Weights of a small image super-resolution model.
Model: activation leaky_relu, widths [64, 64, 128].
Training: 17500 steps, batches of 256.
Data: trained on photos with spoken descriptions (Open Images, Localized Narratives), 22.0 epochs.
Rows from block 6, named by matrix and row number. Each number is 128 + 32 x the weight over the matrix's rms, rounded and kept within 0 to 255. All counts start at 0.
# short0: shortcut pointwise conv (model.decb.0.0.short.0.weight, 64x128x1x1), inputs 0-63
short0.13 [ 90  86 127 143 139 115 124 127  95 137 128 104 109 163 104 120 155 100 103 126 131 131 142 137 110 133 115 129 160 120 179 170 118 113 114 150 135 119 165 129 115 154 136 145  90 170 117 156 163  77 115 125 147 123  84 140 118 149 111 128 117 168  98 173]
short0.14 [144 120 119  95 128 136 131  91 130  96 138 134 142 110 133 149  96 145 146 124 123  95  75 137 129 134 154 119  76  89 104  87 130 135 118 156 141 134 137  95 121 123  99 126 123 114 157 111 143 164 158 114 150 148 134 154 120 143 102  81 140 133 194  82]
short0.15 [125 121  96 124 128 106 144 115 119 172 150 134 118 111 138  99 145 122 147  59 114 108 100 141 110 156 125 114 128 141 125  86 131 153 121 139 125 168 119 100 128 130 175 137 134  63 144  71 119 187 180 138 110 129 135 113 136 122 156  94 145 105 158 106]
short0.16 [ 84 145 132 146 103 130 117 129 147 162  98 102 104 135 115 141 174 127 161 169 139 118 139 138 132 119 188 153 125 121 178 162  95  82 135 105 148 132 140 139 150 154  98 130 135 158 139 164 139 136 111 106 142 142 122  98 157 166 114 125 162 132 147 187]
short0.17 [152 103 125 118 124 126 148  95 130 184 155 137  74 101 150 125 118 125 199 107 112  98 101 120 121  95 147 128  95 134 139 133 132 110 133 108 115 138 161 116 128 123  90 147 113 138 172 135 132 178 164  98 149 116 161 144  99 132 110  92  94 138 124 131]
short0.18 [123 140 123 111 115 131 139 118 139 140 121 115 128 117 143 138 142 126 129 161 119 140 108 132 134 135 128 124 135 134 136 142 128 103 135 120 129 137 129 128 124 126 136 136 125 149 125 129 127 113 120 115 140 125 131 109 126 135 140 129 112 117 113 131]
short0.19 [107  98 127  94 139 116 158  94 140 152  84 125 120 105 107 106 126 126 154  71 120 128 110 147 115 119  81 125  95 121 104 144 145 116 155 154 148 123 117 127  93  97 154 167 160 142 138  55 141 166 114 170 134  95 171 100 140 140 169 124 108 121 105 160]
short0.20 [133 114 140 159 111 112 123 110  73 126 135 128 145 122 140 148 152 110 146 152 132 147 209 112 147 112 142 140 141 167 132 131 115 131 113 163 114 145 159 131 153 141 127 120 132 140 117 133 144  83 125  82 158 138 151 165 137 128 114  90 110 136 140 135]
short0.21 [149 159 133 127 127 126 123 140 136 132  95 120  96 122 132 144 144 135 152 105 118 121 106 139 125 151 127 119 134 100 147 137 125 113 129 125 123 129 128 163 130 130 131 118 101 141 123 123 133  99 117 145 139 131 113 131 128 122 121 154 122 118 113 131]
short0.22 [154 155 134 150 145 143 121 117 130 131 122 118  96 118 129 124 107 122 138 123 152 140 133 135 134 155 120 140 153 131 106 125 136 129 141 121 102 123 123 144 123 125 131 118 140 124 139 146 124 128 119 128 124 144 134 163 128 123 135 120 129 118 156 117]
short0.23 [101 131 150 107 125 138 146 168 128 107 132 132 135 127 143 137 153 141 111 114 108  94  90 150 149  97 146 117  98 123 119 124 127 135 139 153 148 105 109 125 128 151 128 144 107 167 137 151 140 120 137 157 129 121 108 108 173 117 118 138 142 111 149 123]
short0.24 [123 122 135  86 144 150 147 124 153 169 154 146 131 110 115 125 133 143 155 156 132  94 163 110 126 110 154 115 112 108 152 126 108 162 169 152 114 108 150  87 142 135  90 169 139 134 187 200 125 111 102 117 142 140 106 127 110 156 141 134 115 129 143 109]
short0.25 [111 126 166 123 136 131 134 100 132 101  60 140 141 141 113 133 156 143 155 194 142 158 181 123 147 156 111 107 133 136 144 162 113  98 138 128 152  94 138 130 142 119  95 110 112 183 102 171 166  76  69 132 130 139 108 117 147 132 116 132 133 128 115 149]
short0.26 [143 123 148 120 138 100 126 104 129 136 130 149 135 119 121  94  80 127 103  89 159 118 128 166 144 127 124 167 145 172 118 164 136 124 121 155 108 122 146 113 136  98 129 139 129 128 114  92 137 166 150  87 151 149 155 127  96 119 145  89 120  89 129  93]
short0.27 [138 117 142 168 141 121 131 125 123 126 142 151 153 132 112 146 148 127 124 144 122 120 204 125 161 137 139 119 126 157 106 127 121 131 143 179 130 117 167 118 125 107  88 145 124 149 128 123 113 112 129  93 128 115 153 141 141 129 146 100 129 117 154 131]
short0.28 [152 104 125 147 123 123 118 130 118 147 149 153 112 150 166  85 121 107 149  91 121 129 113 133 109 132 171 158 134  94 110 139 133 126 120 124  83 121 138 130 139  99 148 137 138 139 152  68 129 151  96 100 169 129 152 152 125 115 130  92  72 117 159  86]
short0.29 [165 139 133 136 116 159  72 110 113 120 146 119  96 108 103 127 121 139 139 110 172 126 103 112  92 109 174 165 121 110  64  90 131 156 177  74 137 130 117 128 114 124 165  96 143 121 123 162  91 177 152 127 128 134 159 111  96 119 118 152 112 100 135 128]
short0.30 [110  99 119  92 130 145 121 143 139 111 102 132 115 161 110 143 119 124  76 116 127 151 125 120 118 145 112 158 126 100 107 127 153 124 130  80 134 164 107 132 122 139 146  74 137 142 113 133 133 164  97 153 132 121 149 110 143 120 109 165 138 116  96 177]
short0.31 [109 139 122 162 124 122 132 119 115 103 111 122 133 124 116 145 154 152 142 109 140 132 133 119 135 138 132 127 130 127 136 131 136 107 121 141 138 143 132 139 101 140 136 128 145 151 118 152 123 107 124 136 139 111 145 119 151 123 104 138 118 123 136 151]
short0.32 [105 130 113 139 155 107 135 147 135 143 166 144 128 138 156 113 165 124 140 102 101 121 127  97 112 112 141 180 112  87 106 104 151 113 117 136 127 117 106 102 132 161 135 128 158 127 148  97 125 167 174 124 125 102 155 126 161 108 111  99 112  88 123 113]
short0.33 [119 112 123 142 121 126 102 122 114 129 142 145 128 141 142 110 136 126  97  69 118 131  92 127 142 100 119 161 122 113 106 140 144 128 101 116 109 136 111 100 142 111 149 117 125  88 129  90 137 186 158 125 138 138 143 145 137 120 136 106  96 109 140 101]
short0.34 [ 88 154 144 102 130 110 130 139 107 156 104  85 160 155 109 140 131 147  52 130 126 121 148 161 162  98 120 128 153 153 162 151  85 119 112 110 131 116 117 116 185  94 100 122 114 141  76  86 168 109 105 115  75 160  87  96 130 145 128 138 189 134 128 174]
short0.35 [106 130 110 147 103 122  87 139 121 123 132 108 141 172 127 166 138 116 114  80 106 134 103 124 118  78 145 130 148  97 143 122 134 132 107  88 144 155  95 149 170 152 166 118 115 103 133 111 153  98 147 153 124 109 129 117 153 126  96 151 129 130 121 141]
short0.36 [137 124 143 138 165 149 154  99 135 129 112 172 133 127 141 116 111 142 128 181 130 160 141 136 128 171 132 142 132 145 104 123 131 153 125 118 131 124 149 105  97 123  95 152 141 135 131 146 121 131 102  83 130 125  76 147 110 157 113 148 111 163 106 113]
short0.37 [153 139 134 114 156 154 140 117 155 133 167 164 151  84 136 128 110 141 145 133 125 109 187 118  89 111 152 123 132 128 111 108 122 140 154 136  99 113 124 116 120 142  98 133 144 103 174 167 100 141 140 131 105 141 114 153 117 119 111 118 143 107 117 117]
short0.38 [ 75 159 109 160 142 173 131 134 162 115 118 155 138 124 122 156 149 139 198 145 160 128 122  95 123 120 151 131 127 115 150 111  93  87 179 122 142 126 107 141 111 151 125 128 121 160 178 208 113 156 153 119 103 104 128 138 127 148 111 167 126 102 144 148]
short0.39 [119 146 146 143 143 115 119 118 111 117 105  98  77 102 140 127 147 136 139 115 169 140 152 174 147 182 117  83 117 184 122 135 167 131 102 187 130 158 142 123 109  83 126 169 121 115 151 126 117 158 131 121 128 151 170 172 163 119 117 138 125 149 171 115]
short0.40 [129 125 136 115 138 152 115 169 133 137 159 159 173 157 128 122 196 128 115 183 154  95 163 127 116 113 153 154 101  88 114 101 113 152  98 146 102 121 134 101 153 146 113 142 155  97 120 155 119  98 101 114 124 163 104 134 139 128 157 140 150 123 126 102]
short0.41 [ 97 136 138 136 128 158 114 118 147 126 124 149 137 153  92 154 157 130 121 165 136 119 195 114 137 154 160 131 175 135 138 111 136 127 142 165 155 143 106 168 110 143 139  94 124 128 150 173 141 129 120 117 141 121 107 148 108 132 103 137 147 127 116 148]
short0.42 [150 118 128 102 109 158 125 109 134 109 125 120 115 109 149 106 117 125 119 107  92 181 129 138 111 119 102 120  99  99 113 133 131 118 128 120 131 152 107 110 116 132 183  69 130  94 122  79 152 195 159 142 146 136 130 131 104 108 138 129 124 120 120 113]
short0.43 [110 122 136 133 128 171 143 134 133  77  88 130 114 163 134 143 164 134 108 177 117 156 120 133 154 153 126 122 106 109 134 150 102 123 134 143 139  93 134 158 108 124 107 113 116 169 110 173 155  59  68 132 140 133 132  96 119 132  92 116 137 126 134 144]
short0.44 [140 100 111 158 110 114 120 145 120 171 144 137 113 153 132 119 126 134 144 122 142 108 209 128 109  83 125 139 168 142 127 142 139 117 122 152 118 145 131 116 121  92 155 121 108 152 138  93 108 132 143 114 162 111 155 155 131 121 118 146 110 127 103 143]
short0.45 [142 138 132 105 149 153 134 131 114 155 150 153 163 108 138 114 143 110 142 131 148 115 153 135 124 151 135 101 141 158 120 121 113 146 139 163 135 146 141 121 100 127 129 122 123 115 161 131  94 157 148 113 123 158 123 180 108 111 149 102 107 102 140 112]
short0.46 [110 140 137  72 122 169 116 140 171 103 142 121 132 132 114 115 118 139 125 134 107 108 127 126 120 108 136 151  90  84  93  91 128 114 144 128 125 128 101  87 115 165 119 132 157 123 155 127 121 138 109 149 110 134 118 112 147 133 157 157 153 110 115 136]
short0.47 [154 141 110 112 121 161 148 137 131 110 145 127 105 105 128  94 100 113 161 100 117 128  74 127  89 129 170 127  92 102 123 127 140 118 132 104 108 135  93 139 124 135 125 119 134  93 165 185 140 148 151 139 131 121 135 131 140 134  93 126 128 139 142 115]
short0.48 [123  67 117 138 138 108 115  68  79 105 154 115 138 143 119 114 128 157 119  95 158 118 127 139 108 147 128 127 108 183 103 154 148 141 101 163 138 113 162 135 124 105 131 122 148 124 105  87 132 155 165 122 118 118 179 137 128 118 119 146 112 110 117 112]
short0.49 [171 131 143 125 149 117 121 131 135 127 132 131 157 138 123 158 142 141 121 150 145 134 217 145 139 123 142 134 138 127 105  94 111 166 128 141 119  92 120 140 115 108 110 133 156 109 115  90 120  96  98 120  96 141 118 159 117 100 137 129 133 122 134 125]
short0.50 [ 93 106 110 133 136 104 113 123 111 132 124 116 147 167 121 118 169 121  93  93 127 138  80 148 155 129 149 157 117 150 121 158 136 125 109 145 152 124 120 141 143 119 160  99 136 101  98  68 156 142 160 122 141  95 154 115 137 139 128 112 132 122 141 112]
short0.51 [112 135 161  88  98 140 167 126 112 115  89 107 121 140 112 138 131 143 127 132 103 138 153 114 157 153  89 122 110 133 144 124 136 118 131 125 140 136 148 118 120 128 128 173 126 175 118 168 149  62  66 170 134 117 123  68 160 119 113 130 167 124  87 190]
short0.52 [116 120 142 107 139 128 130 128 138 134 126 135 133 133 117 117 112 107 119 110 129 126 182 126 129 140  92 137 153 139 132 131 125 121 132 134 123 131 122 139 123 126 129 127 126 149 132 135 135 136 118 147 129 130 119 129 108 125 145 131 120 122 105 154]
short0.53 [126 117 157 124 126 144 155 119 153 136 115 125  83 129 141  90 130 103 146 186 118 121 126 165  99 150 123 141 154 130 131 152 155  96 138 114 140 103 132 101  95 124 113 138  99 181 131 151 104 103 108 113 152  99 105 114 106 137 142 139 108 141  90 123]
short0.54 [107 117 146 111 126 124 128 107 117 131 115 127 162 136  98 130 125 129 121 169 161 110 220 126 166 149  64 119 167 140 117 137 111 123 137 143 129 121 145 122 112 109 140 144 102 158 123 118 126  83  71 140 159 151  90 158 124 145 150 130 120 139 122 143]
short0.55 [ 93 136  91 144 116  94  88 140 108 129 145 137 160 173 113 164 159 109 113 108 109 116 135  97 127  49 139 164 139  94 126 152 132 137 113  94 168 129  93  99 170 156 179  99 116  92 130  56 144 156 170 156 124 109 136 140 154 122 156 157 135 119 117 100]
short0.56 [117 138 118 119 140 119 133 120 121 109  84 121 122 164  79 150 167 151  84 163 122 135 125 136 126  84 104 122 112 125 155 148 109 127 125 109 159 105 108 143 163 152  99 121 124 112  76 144 138 102 105 149  96 122 126  94 135 124 131 168 172 118 100 153]
short0.57 [179  83 120 157 140  99 162 139 103 144 164 118 147 131 163  99  76 117 108  64 119 118 107 143 144 112 129 104 149 142 148 124 120 144 100 128 111 128 129 133 158  81 136 150 127  96 118  88 136 138 168 105 116 128 110 131 140 124 126 108 114 125 126  77]
short0.58 [120 167 139  94 132 138 112 164 147 128 114 110 121 147 102 166 153 162 128 169 111 121  62 124 128  97 159 124 132 104 133 148 130 114 161 106 136  87  89 167 172 130 112 147 126 143 118 132 104  74  99 148 127 122 127  93 145 134 107 125 148 125 154 142]
short0.59 [130 150 152 155 176 148 156 151 138 129 145 144 133 121 139 103 136  97 154 159 131 112 176 104 107 142 127 156 120 130 105 130 125 135 154 153 103 106  80 123 110 137 113 111 145 149  92 178 108 111 134 115 128 117 116 163 123 135 114 156 104 131  98 125]
short0.60 [125 123 117 153 138 147 116 112 141 117 122 146 108 137 117 123 133 133 156 133 127 138 130 123 104 141 132 123 122  95  95 120 147 142 147 109 130 129 106 113 105 119 152 119 122 115 145 134 122 161 150 127 124 128 138 136 127 144 124 139 142 130 137 123]
short0.61 [100 178 121 193 118  97 125 127 118 121  98 101 112 145 119 152 150 138 161 155 135 112 117 132 144 107 148 114 126 134 150 145 127 109 124 124 145 106 144 130 143 133 116 144 127 145 105 160 142  47 112 131 103 123 141 112 163 135 143 157 155 116 162 136]
short0.62 [ 89  98 133 106 143 113 140 109 116 120  94 178 137 138 135 132 108 145 107  73 116 167 117 149 127 156 105 122 121 125 131 140 171 130  69 120 128 159 129 131 104 112 160 145 136  91  86  24 127 179 139 152 114 142 137 157  99  97 166  96 142 106  98 127]