Weights of a small image super-resolution model.
Training: 17500 steps, batches of 256.
Data: trained on photos with spoken descriptions (Open Images, Localized Narratives), 22.0 epochs.
Rows from block 6, named by matrix and row number. Rows with one number belong to one channel. Each number is 500 + 25 x the weight over its row's rms, rounded and kept within 0 to 999. All counts start at 0. Numbers have three digits each. After the name is the row's rms in percent of the matrix's.
# convs0: first 3x3 conv (model.decb.0.0.convs.0.weight, 64x128x3x3), inputs 54-62, a 3x3 kernel for each
# convs1: second 3x3 conv (model.decb.0.0.convs.1.weight, 64x64x3x3, transposed), outputs 60-63, a 3x3 kernel for each
convs0.8 101:503496504494501509505509510494493485494486477508496491511489481485467473469482484513509503505504471505510502522495443501471452497488509495487477500493496498499494499502482531483439506510524501498503507500511505499498499500507498497518495496509
convs1.8 123:498530497501512503559526493512507487498444484494523487505497506535526505519518521552550506519527439513502502
convs0.9 103:503501500498486500502500505507504510503508499494504511506513510504523506504520506517531508524524501520520509500492501525531524536558544509497512491488503489504494510506496487490524504517513495497499498504496490501497509511510507504511514505513
convs1.9 099:512519514518481516546510480499477487479517511472490434507496482521492491514469525508471528494501495516509516
convs0.10 099:515483514500472508491459484482498478491511475457462434508494512509498513515509501467485514500522511490503505460513506471533543473476511506495502493486498493484493492489510492502513485480478518522519505493508510487507492491490516526505498506469
convs1.10 094:449450493460424486466446478549512494536487549530552547525487491438480488492471469464466469478537502505535486
convs0.11 100:508502506497494502508502503486480489479488472487484488483502475499495491495506490502512517514521527514526545502491504500506495484514496500500492505506494508508483514494492501489503497485485498496508499492497504496498513508496512497513522520513
convs1.11 107:496469480437459482461494516482508518527476455471535514541521523502486480505495494528480515492570536476469491
convs0.12 100:517498516505511506512488495489494504504472470487460448507490499511492499512502491499490501474487508488485493503508492487494503492504504493485498501480499514494503521511486486517516529499480502512517504521505511503501527509515506506502517507508
convs1.12 104:486513491476486530511517509482487479468496517470479497514486520479467490503485520509514545555541485484496549
convs0.13 102:508506499501502496499500499495481472498495495495487486506502507464477490503491506475471500501477503514506505479526473456474468492478468509488484488487485479491503503519496500497484472469484505503500502500503501496503505513506511514489497494494
convs1.13 130:526512519513498519527532559482490500516525518518533553514523494482474467547454468500458467514548529491518507
convs0.14 107:507493505503493502510497501484508512493499498501515510503488510501474492500486483518499507500492488492488512498486526528486495523473476484476482495492494501485498442486506499531519524519501500495504498498502505494499501527513497536518507524505
convs1.14 113:484469495525517527498551503527506543506493519505523520507521522523480535484486460498435495514472489513519501
convs0.15 098:506507515514499503505493495496519510511525512485492497485503526477500544481479524488493506486515523496516526490488502485480524495470513517495508509473479505484486472520503507558528497533501500507506506507493507500490523517489523514469518502473
convs1.15 100:514533522507429503476477478501493474493485416491429515469500506483476500521543532495457498484483564497471475
convs0.16 103:510517500515516504493481504495503480507523500500489482475485488476487498483488518509498492536538509488521526464458476479482492512501500487514508501515521480501514507521488490510468463490466511507508501518508483503502508493504502486497517480486
convs1.16 093:511498502517496498466491525509511489499422472476538501531514519469475497522511465496430490460523513490479493
convs0.17 103:499489499492479487492492491516489490509490485501503498497514499474492514489504525453468468462434466494469485499522509507514502497497500480493493482498514491515509488534512492536534515516502501493494492486490490487487515523502514512487496505491
convs1.17 098:524507505406483463525525475480457490486491495466514490490478440536553469488501480540487509521523494514482527
convs0.18 095:492500497494503506499502499507477497496477503506495503503507491510526502503519502496498506484472485490481485515482471502463461515525513505506506507508509498525501481465476497469487541524534499495500503501501510505503493513504497506506486493489
convs1.18 119:492447490495544510479515522506494476484450493499580549490457495493563466482538476489571519504486508517521512
convs0.19 100:502511501503499505500503506497505493484506492485510480498487480511494488520508484508498494489478488482490495515526515505483496508477474506507510512506501503498501509505509538493486486486500511500506496502498501496504514514493508494485510489500
convs1.19 110:504498481570485483534476486500481469441486443443516481503471508491528497550531500514475535477485510518457489
convs0.20 102:502499500495493497502502504503502506505516525502523525492488494491499472514502467497496487492500490500490508523487484534488476521484481486469485475464490485470492503502533507467514492447529505497501495498498495500496493508508515504521487519527
convs1.20 119:494532473464494492504526501503538475483498529484526488467541501480482471504514486477434483461430481488465475
convs0.21 100:504504515499498499502500499532538505517518511496530530514519504510511505504507500499505502533539500524523503492476498516501519483479512497499507490482508496492502516501508523526520486478479497501508508501500501508502500499493502499483512499502
convs1.21 111:503523516500560522469525524478487479467489459483525526495481513475530499521487473485547491480487502475459499
convs0.22 090:495564486560482505496518505518514506502495510512512504502463479468489492493487502496507486498499506514494507492504492495479505500512488506495504511507512503503487481495481514484500495507486540734438645471519533567489500490483493495501504498499
convs1.22 045:486457509456507499500503488546580508569515489504499502523536481544509458475476495479525469520469461501506516
convs0.23 098:530522486518498495481481494508463467491488458476449445504503507533544519511513493519513510503513501494485489517485457505533494543578554500492494485487501475479520485500471479481470490498515537520499529516492485490500500517499498498487508517499
convs1.23 089:478500475408418450471486442509551507527525511499507505473461523493461507494476522510509491491548483479508492
convs0.24 102:511502506511499508491496510510460450519486455517481458495516524484501517506489492503463483510471481498490483510464482509447471531498471495505500489509512492502495496486515493507547480467482513506504508512498496499503510509505505509514505514531
convs1.24 088:511469506503435477501503481482526511448565480497468457516509487487442461507485497499488478474491497505471484
convs0.25 100:500513504501505505496502498498494494479488514488481496515507517498486509512513510485493496522519520518531524471498500468457464506469463496519499500492496489487506486513487476456462458449465504498497505500498499504496498506509502502510506518512
convs1.25 108:479480469457495473536533518503523494487505466519502506502502489481430482446446458523534487514515507498559513
convs0.26 106:508504502506501491506503501487480502476480508485492508501492483502492472517496498477483486464458466448465470474503495482501494485477490513505498518492494506503491511523483523532457497522506503503499513505497499495490513512493496488492493489492
convs1.26 096:504493516531468495485439490514473485474503506509545488557542503481501501541498517525467466500502519505456493
convs0.27 102:514499515515502518496497507496503495516528510503511506477494481474475473503481472507506498497488498485477506506497479516496490491482486499496483501491505513498507499479495516492486501503496497505498497507494496499499484478473485479473491488480
convs1.27 088:506498508516508494484544514511486478411507499481493504525483500498501510514517503502580522525542465490467516
convs0.28 099:507508508508500501508504505509517495491510510514513514496494497513534524529528518506498510500490499496497490492501479507508476500536506496481497508490486511492490484470488461438463545526486499497496506493504498508507501514509522527537524508514
convs1.28 105:485519518499505484486479476457492495492512508499502492526522475524545522509465496519462455502497497488468480
convs0.29 100:500505500503510500504506499500496487500490487500491487513505521510506501501484482481494501485500509494498504506520510498505518477481508498498513490514494493483488517494499525502496491471474496496500497497492500499502506501501510501500503490492
convs1.29 109:459492485521556510509507504505520528527529558480500490507516496478430487491474525515465501489519495468496481
convs0.30 099:501495505497504503495500508524535491520527495500520511474471488490463480488475482517513510527511497525497490512486499497509501543560524500491502504505508515511506518502501478459497470497529503504503512509507504499500479488486489495483487503500
convs1.30 102:527547483527523531496497523488487508489449485517516503512524521491524498491548468517524501523497518490532484
convs0.31 104:500502503504499501497494496491475496502487500507500499508504485490510479494521500493492512508482498510489485505528490504514491498499500504484498509489498505508492490477495536484439501514501496501496503507501500503507515503498483491505484489495
convs1.31 104:483513497520508465457537500502495508522498497556514523513541494489518499497527513484498505565485524516459495
convs0.32 098:502496492500496499498497488505492494488505496501512506491496520475477506500480485495487502491492481491485484480508499492511497506486461512489475513476475510496485501550541508541534490506486500504502499513501498501499509521502513522500503496477
convs1.32 117:484487503464511521503514496499511478599558487536516473488533496533439480486453512529513490550564472484528489
convs0.33 109:500502503503512504495498501504508504498514515510513512495487485497467466502480492500494497459483497473487488545512507499508505457479500493498470490486480482482488520511523483470515480491486498497501504507504503502503496491485489487487495491482
convs1.33 116:492500508480485559520501485528487515529548524516505445491525518510493501484467483507458511492483545487461482
convs0.34 097:492494498503496501504510505490506524510494512507495492467486474501486475498509505496511513516524505498502504517514489527510499516522514503507506495515511490503502467466483458428459451452494499497493497500501496494496493496511491499508491503507
convs1.34 094:485490502444471510495508495512544512516578503528492516505506481518553510486469449480515511474503467498488491
convs0.35 089:500527507517483515509535507526522516512510515499506490481476503474484504505499518508494495500506484505509494497500480506508510517510489491496506490511505489517496484481475512472499501492493615617508628554652547580492492493503478494496487493482
convs1.35 045:477451500459471513487478490526563488542533483476471483522534491546533511463475514474506492524491485487491514
convs0.36 100:499506502501501501499503496536553517515536504502514503495484488502507486504500494536514499533520482519535488494506529523537538511511527504484486519504511498524501504471476491504529496538578492501502498497513503499499490503513491503522494503499
convs1.36 104:479460493477484471514479494493494479453547499481544512484528498476499465491470476481514465520563467510493482
convs0.37 094:499510502499505499500503507484500514482519523466501518521494504496483491494497507530510493521511517516517513510525528502507502505491497469467487479481497484501500515494500469474495492473456505507497509503502498497506481487486501505484498484484
convs1.37 113:505482502479442476500442496504482499515537491511496470516517511471455499498495490535457498510545493512491480
convs0.38 088:533503497503542501526491480516506515516499519517524517502498464497466488494506497513497512505493489495496482488507515500509487513501529512505495501488509493502520502503513498500476537504488540628630565645442606512549493515502505491507503497477
convs1.38 050:462502520494491515500505493606548519506537502497515507548528481496524486484509503516494471471490491511496510
convs0.39 105:499499498494496495503504499493481494492485491493487506530531547509487481498489467502492480477479494490495506505477479472485447445448472498496468513510494500503501515532482516518525460491495499499500502501502511501501502517512504506505507514509
convs1.39 127:502480505502545507530514516503506489495527502523500501515500499471496478512493486476491474493527523485463462
convs0.40 096:515523502507496506498484514513491490533547509521530509521528518515500529503502524480494501504503499514528515493516524487542526456493493478490479489492488483500491521530490504540531474481492529514487508503497492496508523527496545548506524520497
convs1.40 081:495495491498542563538525530532507510469530517478511531490526528509486480480510501493561511497459527494479489
convs0.41 099:505502501506503501506506498488477476499492473484499492516497469528509491500494477502500511497482478485489487504493491524498494515508504503493494501494479511504499495519504548551505482506556501498505506502508506506508482501493490488489493490476
convs1.41 109:481444493466446459466487493511479493544519504511497477486497512504457496465475494499493515519514496503522497
convs0.42 097:516495486480499487489485484487491491471487482469482480490488495510500490496507505502506502498492480504498519502516513499525525511515511520506528522503517529526528503520521497492503511473484524529517509511494521484502480489499466497500475478498
convs1.42 085:484513495448533489500534537492509484509541490481481491502539498501476505460481506498528482513486494493482493
convs0.43 100:509505502513511505496494495501493516491487503481480495507497500516524531506511514509501497496488492471482486520528514510526513490490478507513488496499487492500494497496486494509488528524518502501501504499496508498498476471491492504495480483488
convs1.43 104:518571523511557494478500513472492528496528478499540486479489465473488507525501505493529501487487522496481492
convs0.44 098:502504502505506502499499496496498495488505486487495481494506507484490508469487516483495495513499496516504510493490503484515543471479532477482509478476509476468501534481474495503485505509470502504505508500498503493493513485505512504510510515518
convs1.44 112:492486531454485475460445479499508505529576524533527494481525498494550522461479476501489474527445475500451479
convs0.45 098:526518461543468478455461514503513503503535496495509494505491502510488521503474507493514505493512510513507509486516501497505503496506501519512501499523497484527511492511489507527505516534497661580391615513445461549473501533489509522493495492496
convs1.45 056:503474506481473521484489471506573503513550489487474503515538491515553498491508511483520492506510471496461489
convs0.46 105:529525514507511490502495493492481498481457468484464452513524514521529526526529504512508493516505507505486501509502484504496497510522534504501485481474479468469472497507535511545514557542489523522503517517502501496492505514517506485508504490492
convs1.46 092:497535509521512508561519507501503514472462510474488492499549505498524531507485554484502507485509497500546515
convs0.47 105:498496506499496497508501501493523501502527511487500506477471488485495505489506514496498489481507503495509509484492507504509523476473490498492512492487493494478500517509501510490504507486494500497503498499499504497502495505496516500485508503493
convs1.47 111:482481518457496505494501477471517513499558544515513524481508472478474493464445487507526498502526521523513540
convs0.48 100:491499502497506510492496497497492477502478484498493489490497492475480502473481496502518503497505509487496511513511494506476491507486491501493512507477517515503526511516494533497487512482496504503502499501500511513506497477469504473475492477475
convs1.48 107:518522521504504523498480483488503517475499498505493514517538475461453475487495483478463467514522474490493483
convs0.49 100:505506506502505509508505502462466489483478489486476486521523513514526502498497472501504515481480509485466488511493484511532517493503509492490502506488504502517507469488483523487467497479504509502501505499501508502500514502520505518512496523524
convs1.49 110:487486513506582513504584523486528496491503528492520517530499505535516491450480498482523489458513482488502512
convs0.50 103:527516512499510490505500499468509505491509524504501519497521521491477513504514517484493505475508537472492531516487509490480493493471515468480486489456478486470495535523512500504469487458450528542518517522487529495495500503490488507499517525495
convs1.50 075:526481538478483534527513525493488501484500520508496458531458495526526538498511491501536485475524451491522516
convs0.51 100:507509502504510502503509502506524538485507520482497507478479495501495496504511507523519503516517504490502511500477510494463513503514520502494505493505511504496511500497519506456512513520537503504498511506498507502491506496502504473500508496500
convs1.51 101:512497507477493503495498496483493501491484472521427476501494509503501533506502476518511511528536514515523504
convs0.52 101:513512510508513504501498508475480504507503516526524527493485506474455471478483478486475486468456472489489478501491504477494492489489489491488484495496496500497501504512528488482511462483514510510505510517503499504505528513496522502482493476471
convs1.52 101:489510511490584494517534537472505500446507526496474477482449509497493470473468501465554501500518556477517470
convs0.53 099:504504504500502503496494494496477507487478501474482516497509494494474485501499505497484504487487507457476499522486472511457453478447491506499500495501514503510503501516492500491470538523505505515508499510502503505500500513510509495516512495509
convs1.53 108:495502525540574531511530492528522513496497523491483506468543488505474495511508492518512514473520500505489496
convs0.54 096:509501496493516488494502504510484491531509512510514515484478465490487485485504522486506504480502485469510493506508497494492467469470449490477443505479450493476465504510502495502489494495473528526507509522497500509501506508523498500541510490519
convs1.54 069:481433480583549462486476454540515491516546464508495477511453486495501499523464532493502508503503506476478502
convs0.55 099:503503505506513504498502504501511510499526506485501507507518526500513522482504507507497483545526503535538515508445502474451489496491483486481480483492497501489493486483517477462515522510510502502502503504503506499504490517508484496507493496491
convs1.55 124:494523484458499515486514509489536528467600546478547517507473466456513494502482476500489491484521489509468475
convs0.56 099:533526504509489481522509510491506493498512500506518499496523536496523536487487480506516521559545529533555560469475492463480497486495516481467483488483489492486491481506499509539507473496506537528498522496478498493490515521486501517495489519495
convs1.56 089:490490507559485493499522542480497453480491498475492469511485513483476478531499522524513520467532539533507520
convs0.57 101:506499500508499498510508509491496507510492483508487467522532531488515535506508542524511496543545528524529533459482478455464491498467479491486482488484497489490493493499492530517513495504502508508505504509504501502493505499506504483489516509512
convs1.57 107:468482516558556520525540534485494521489522542524494508490505504488540514474473472515551514551523505520497459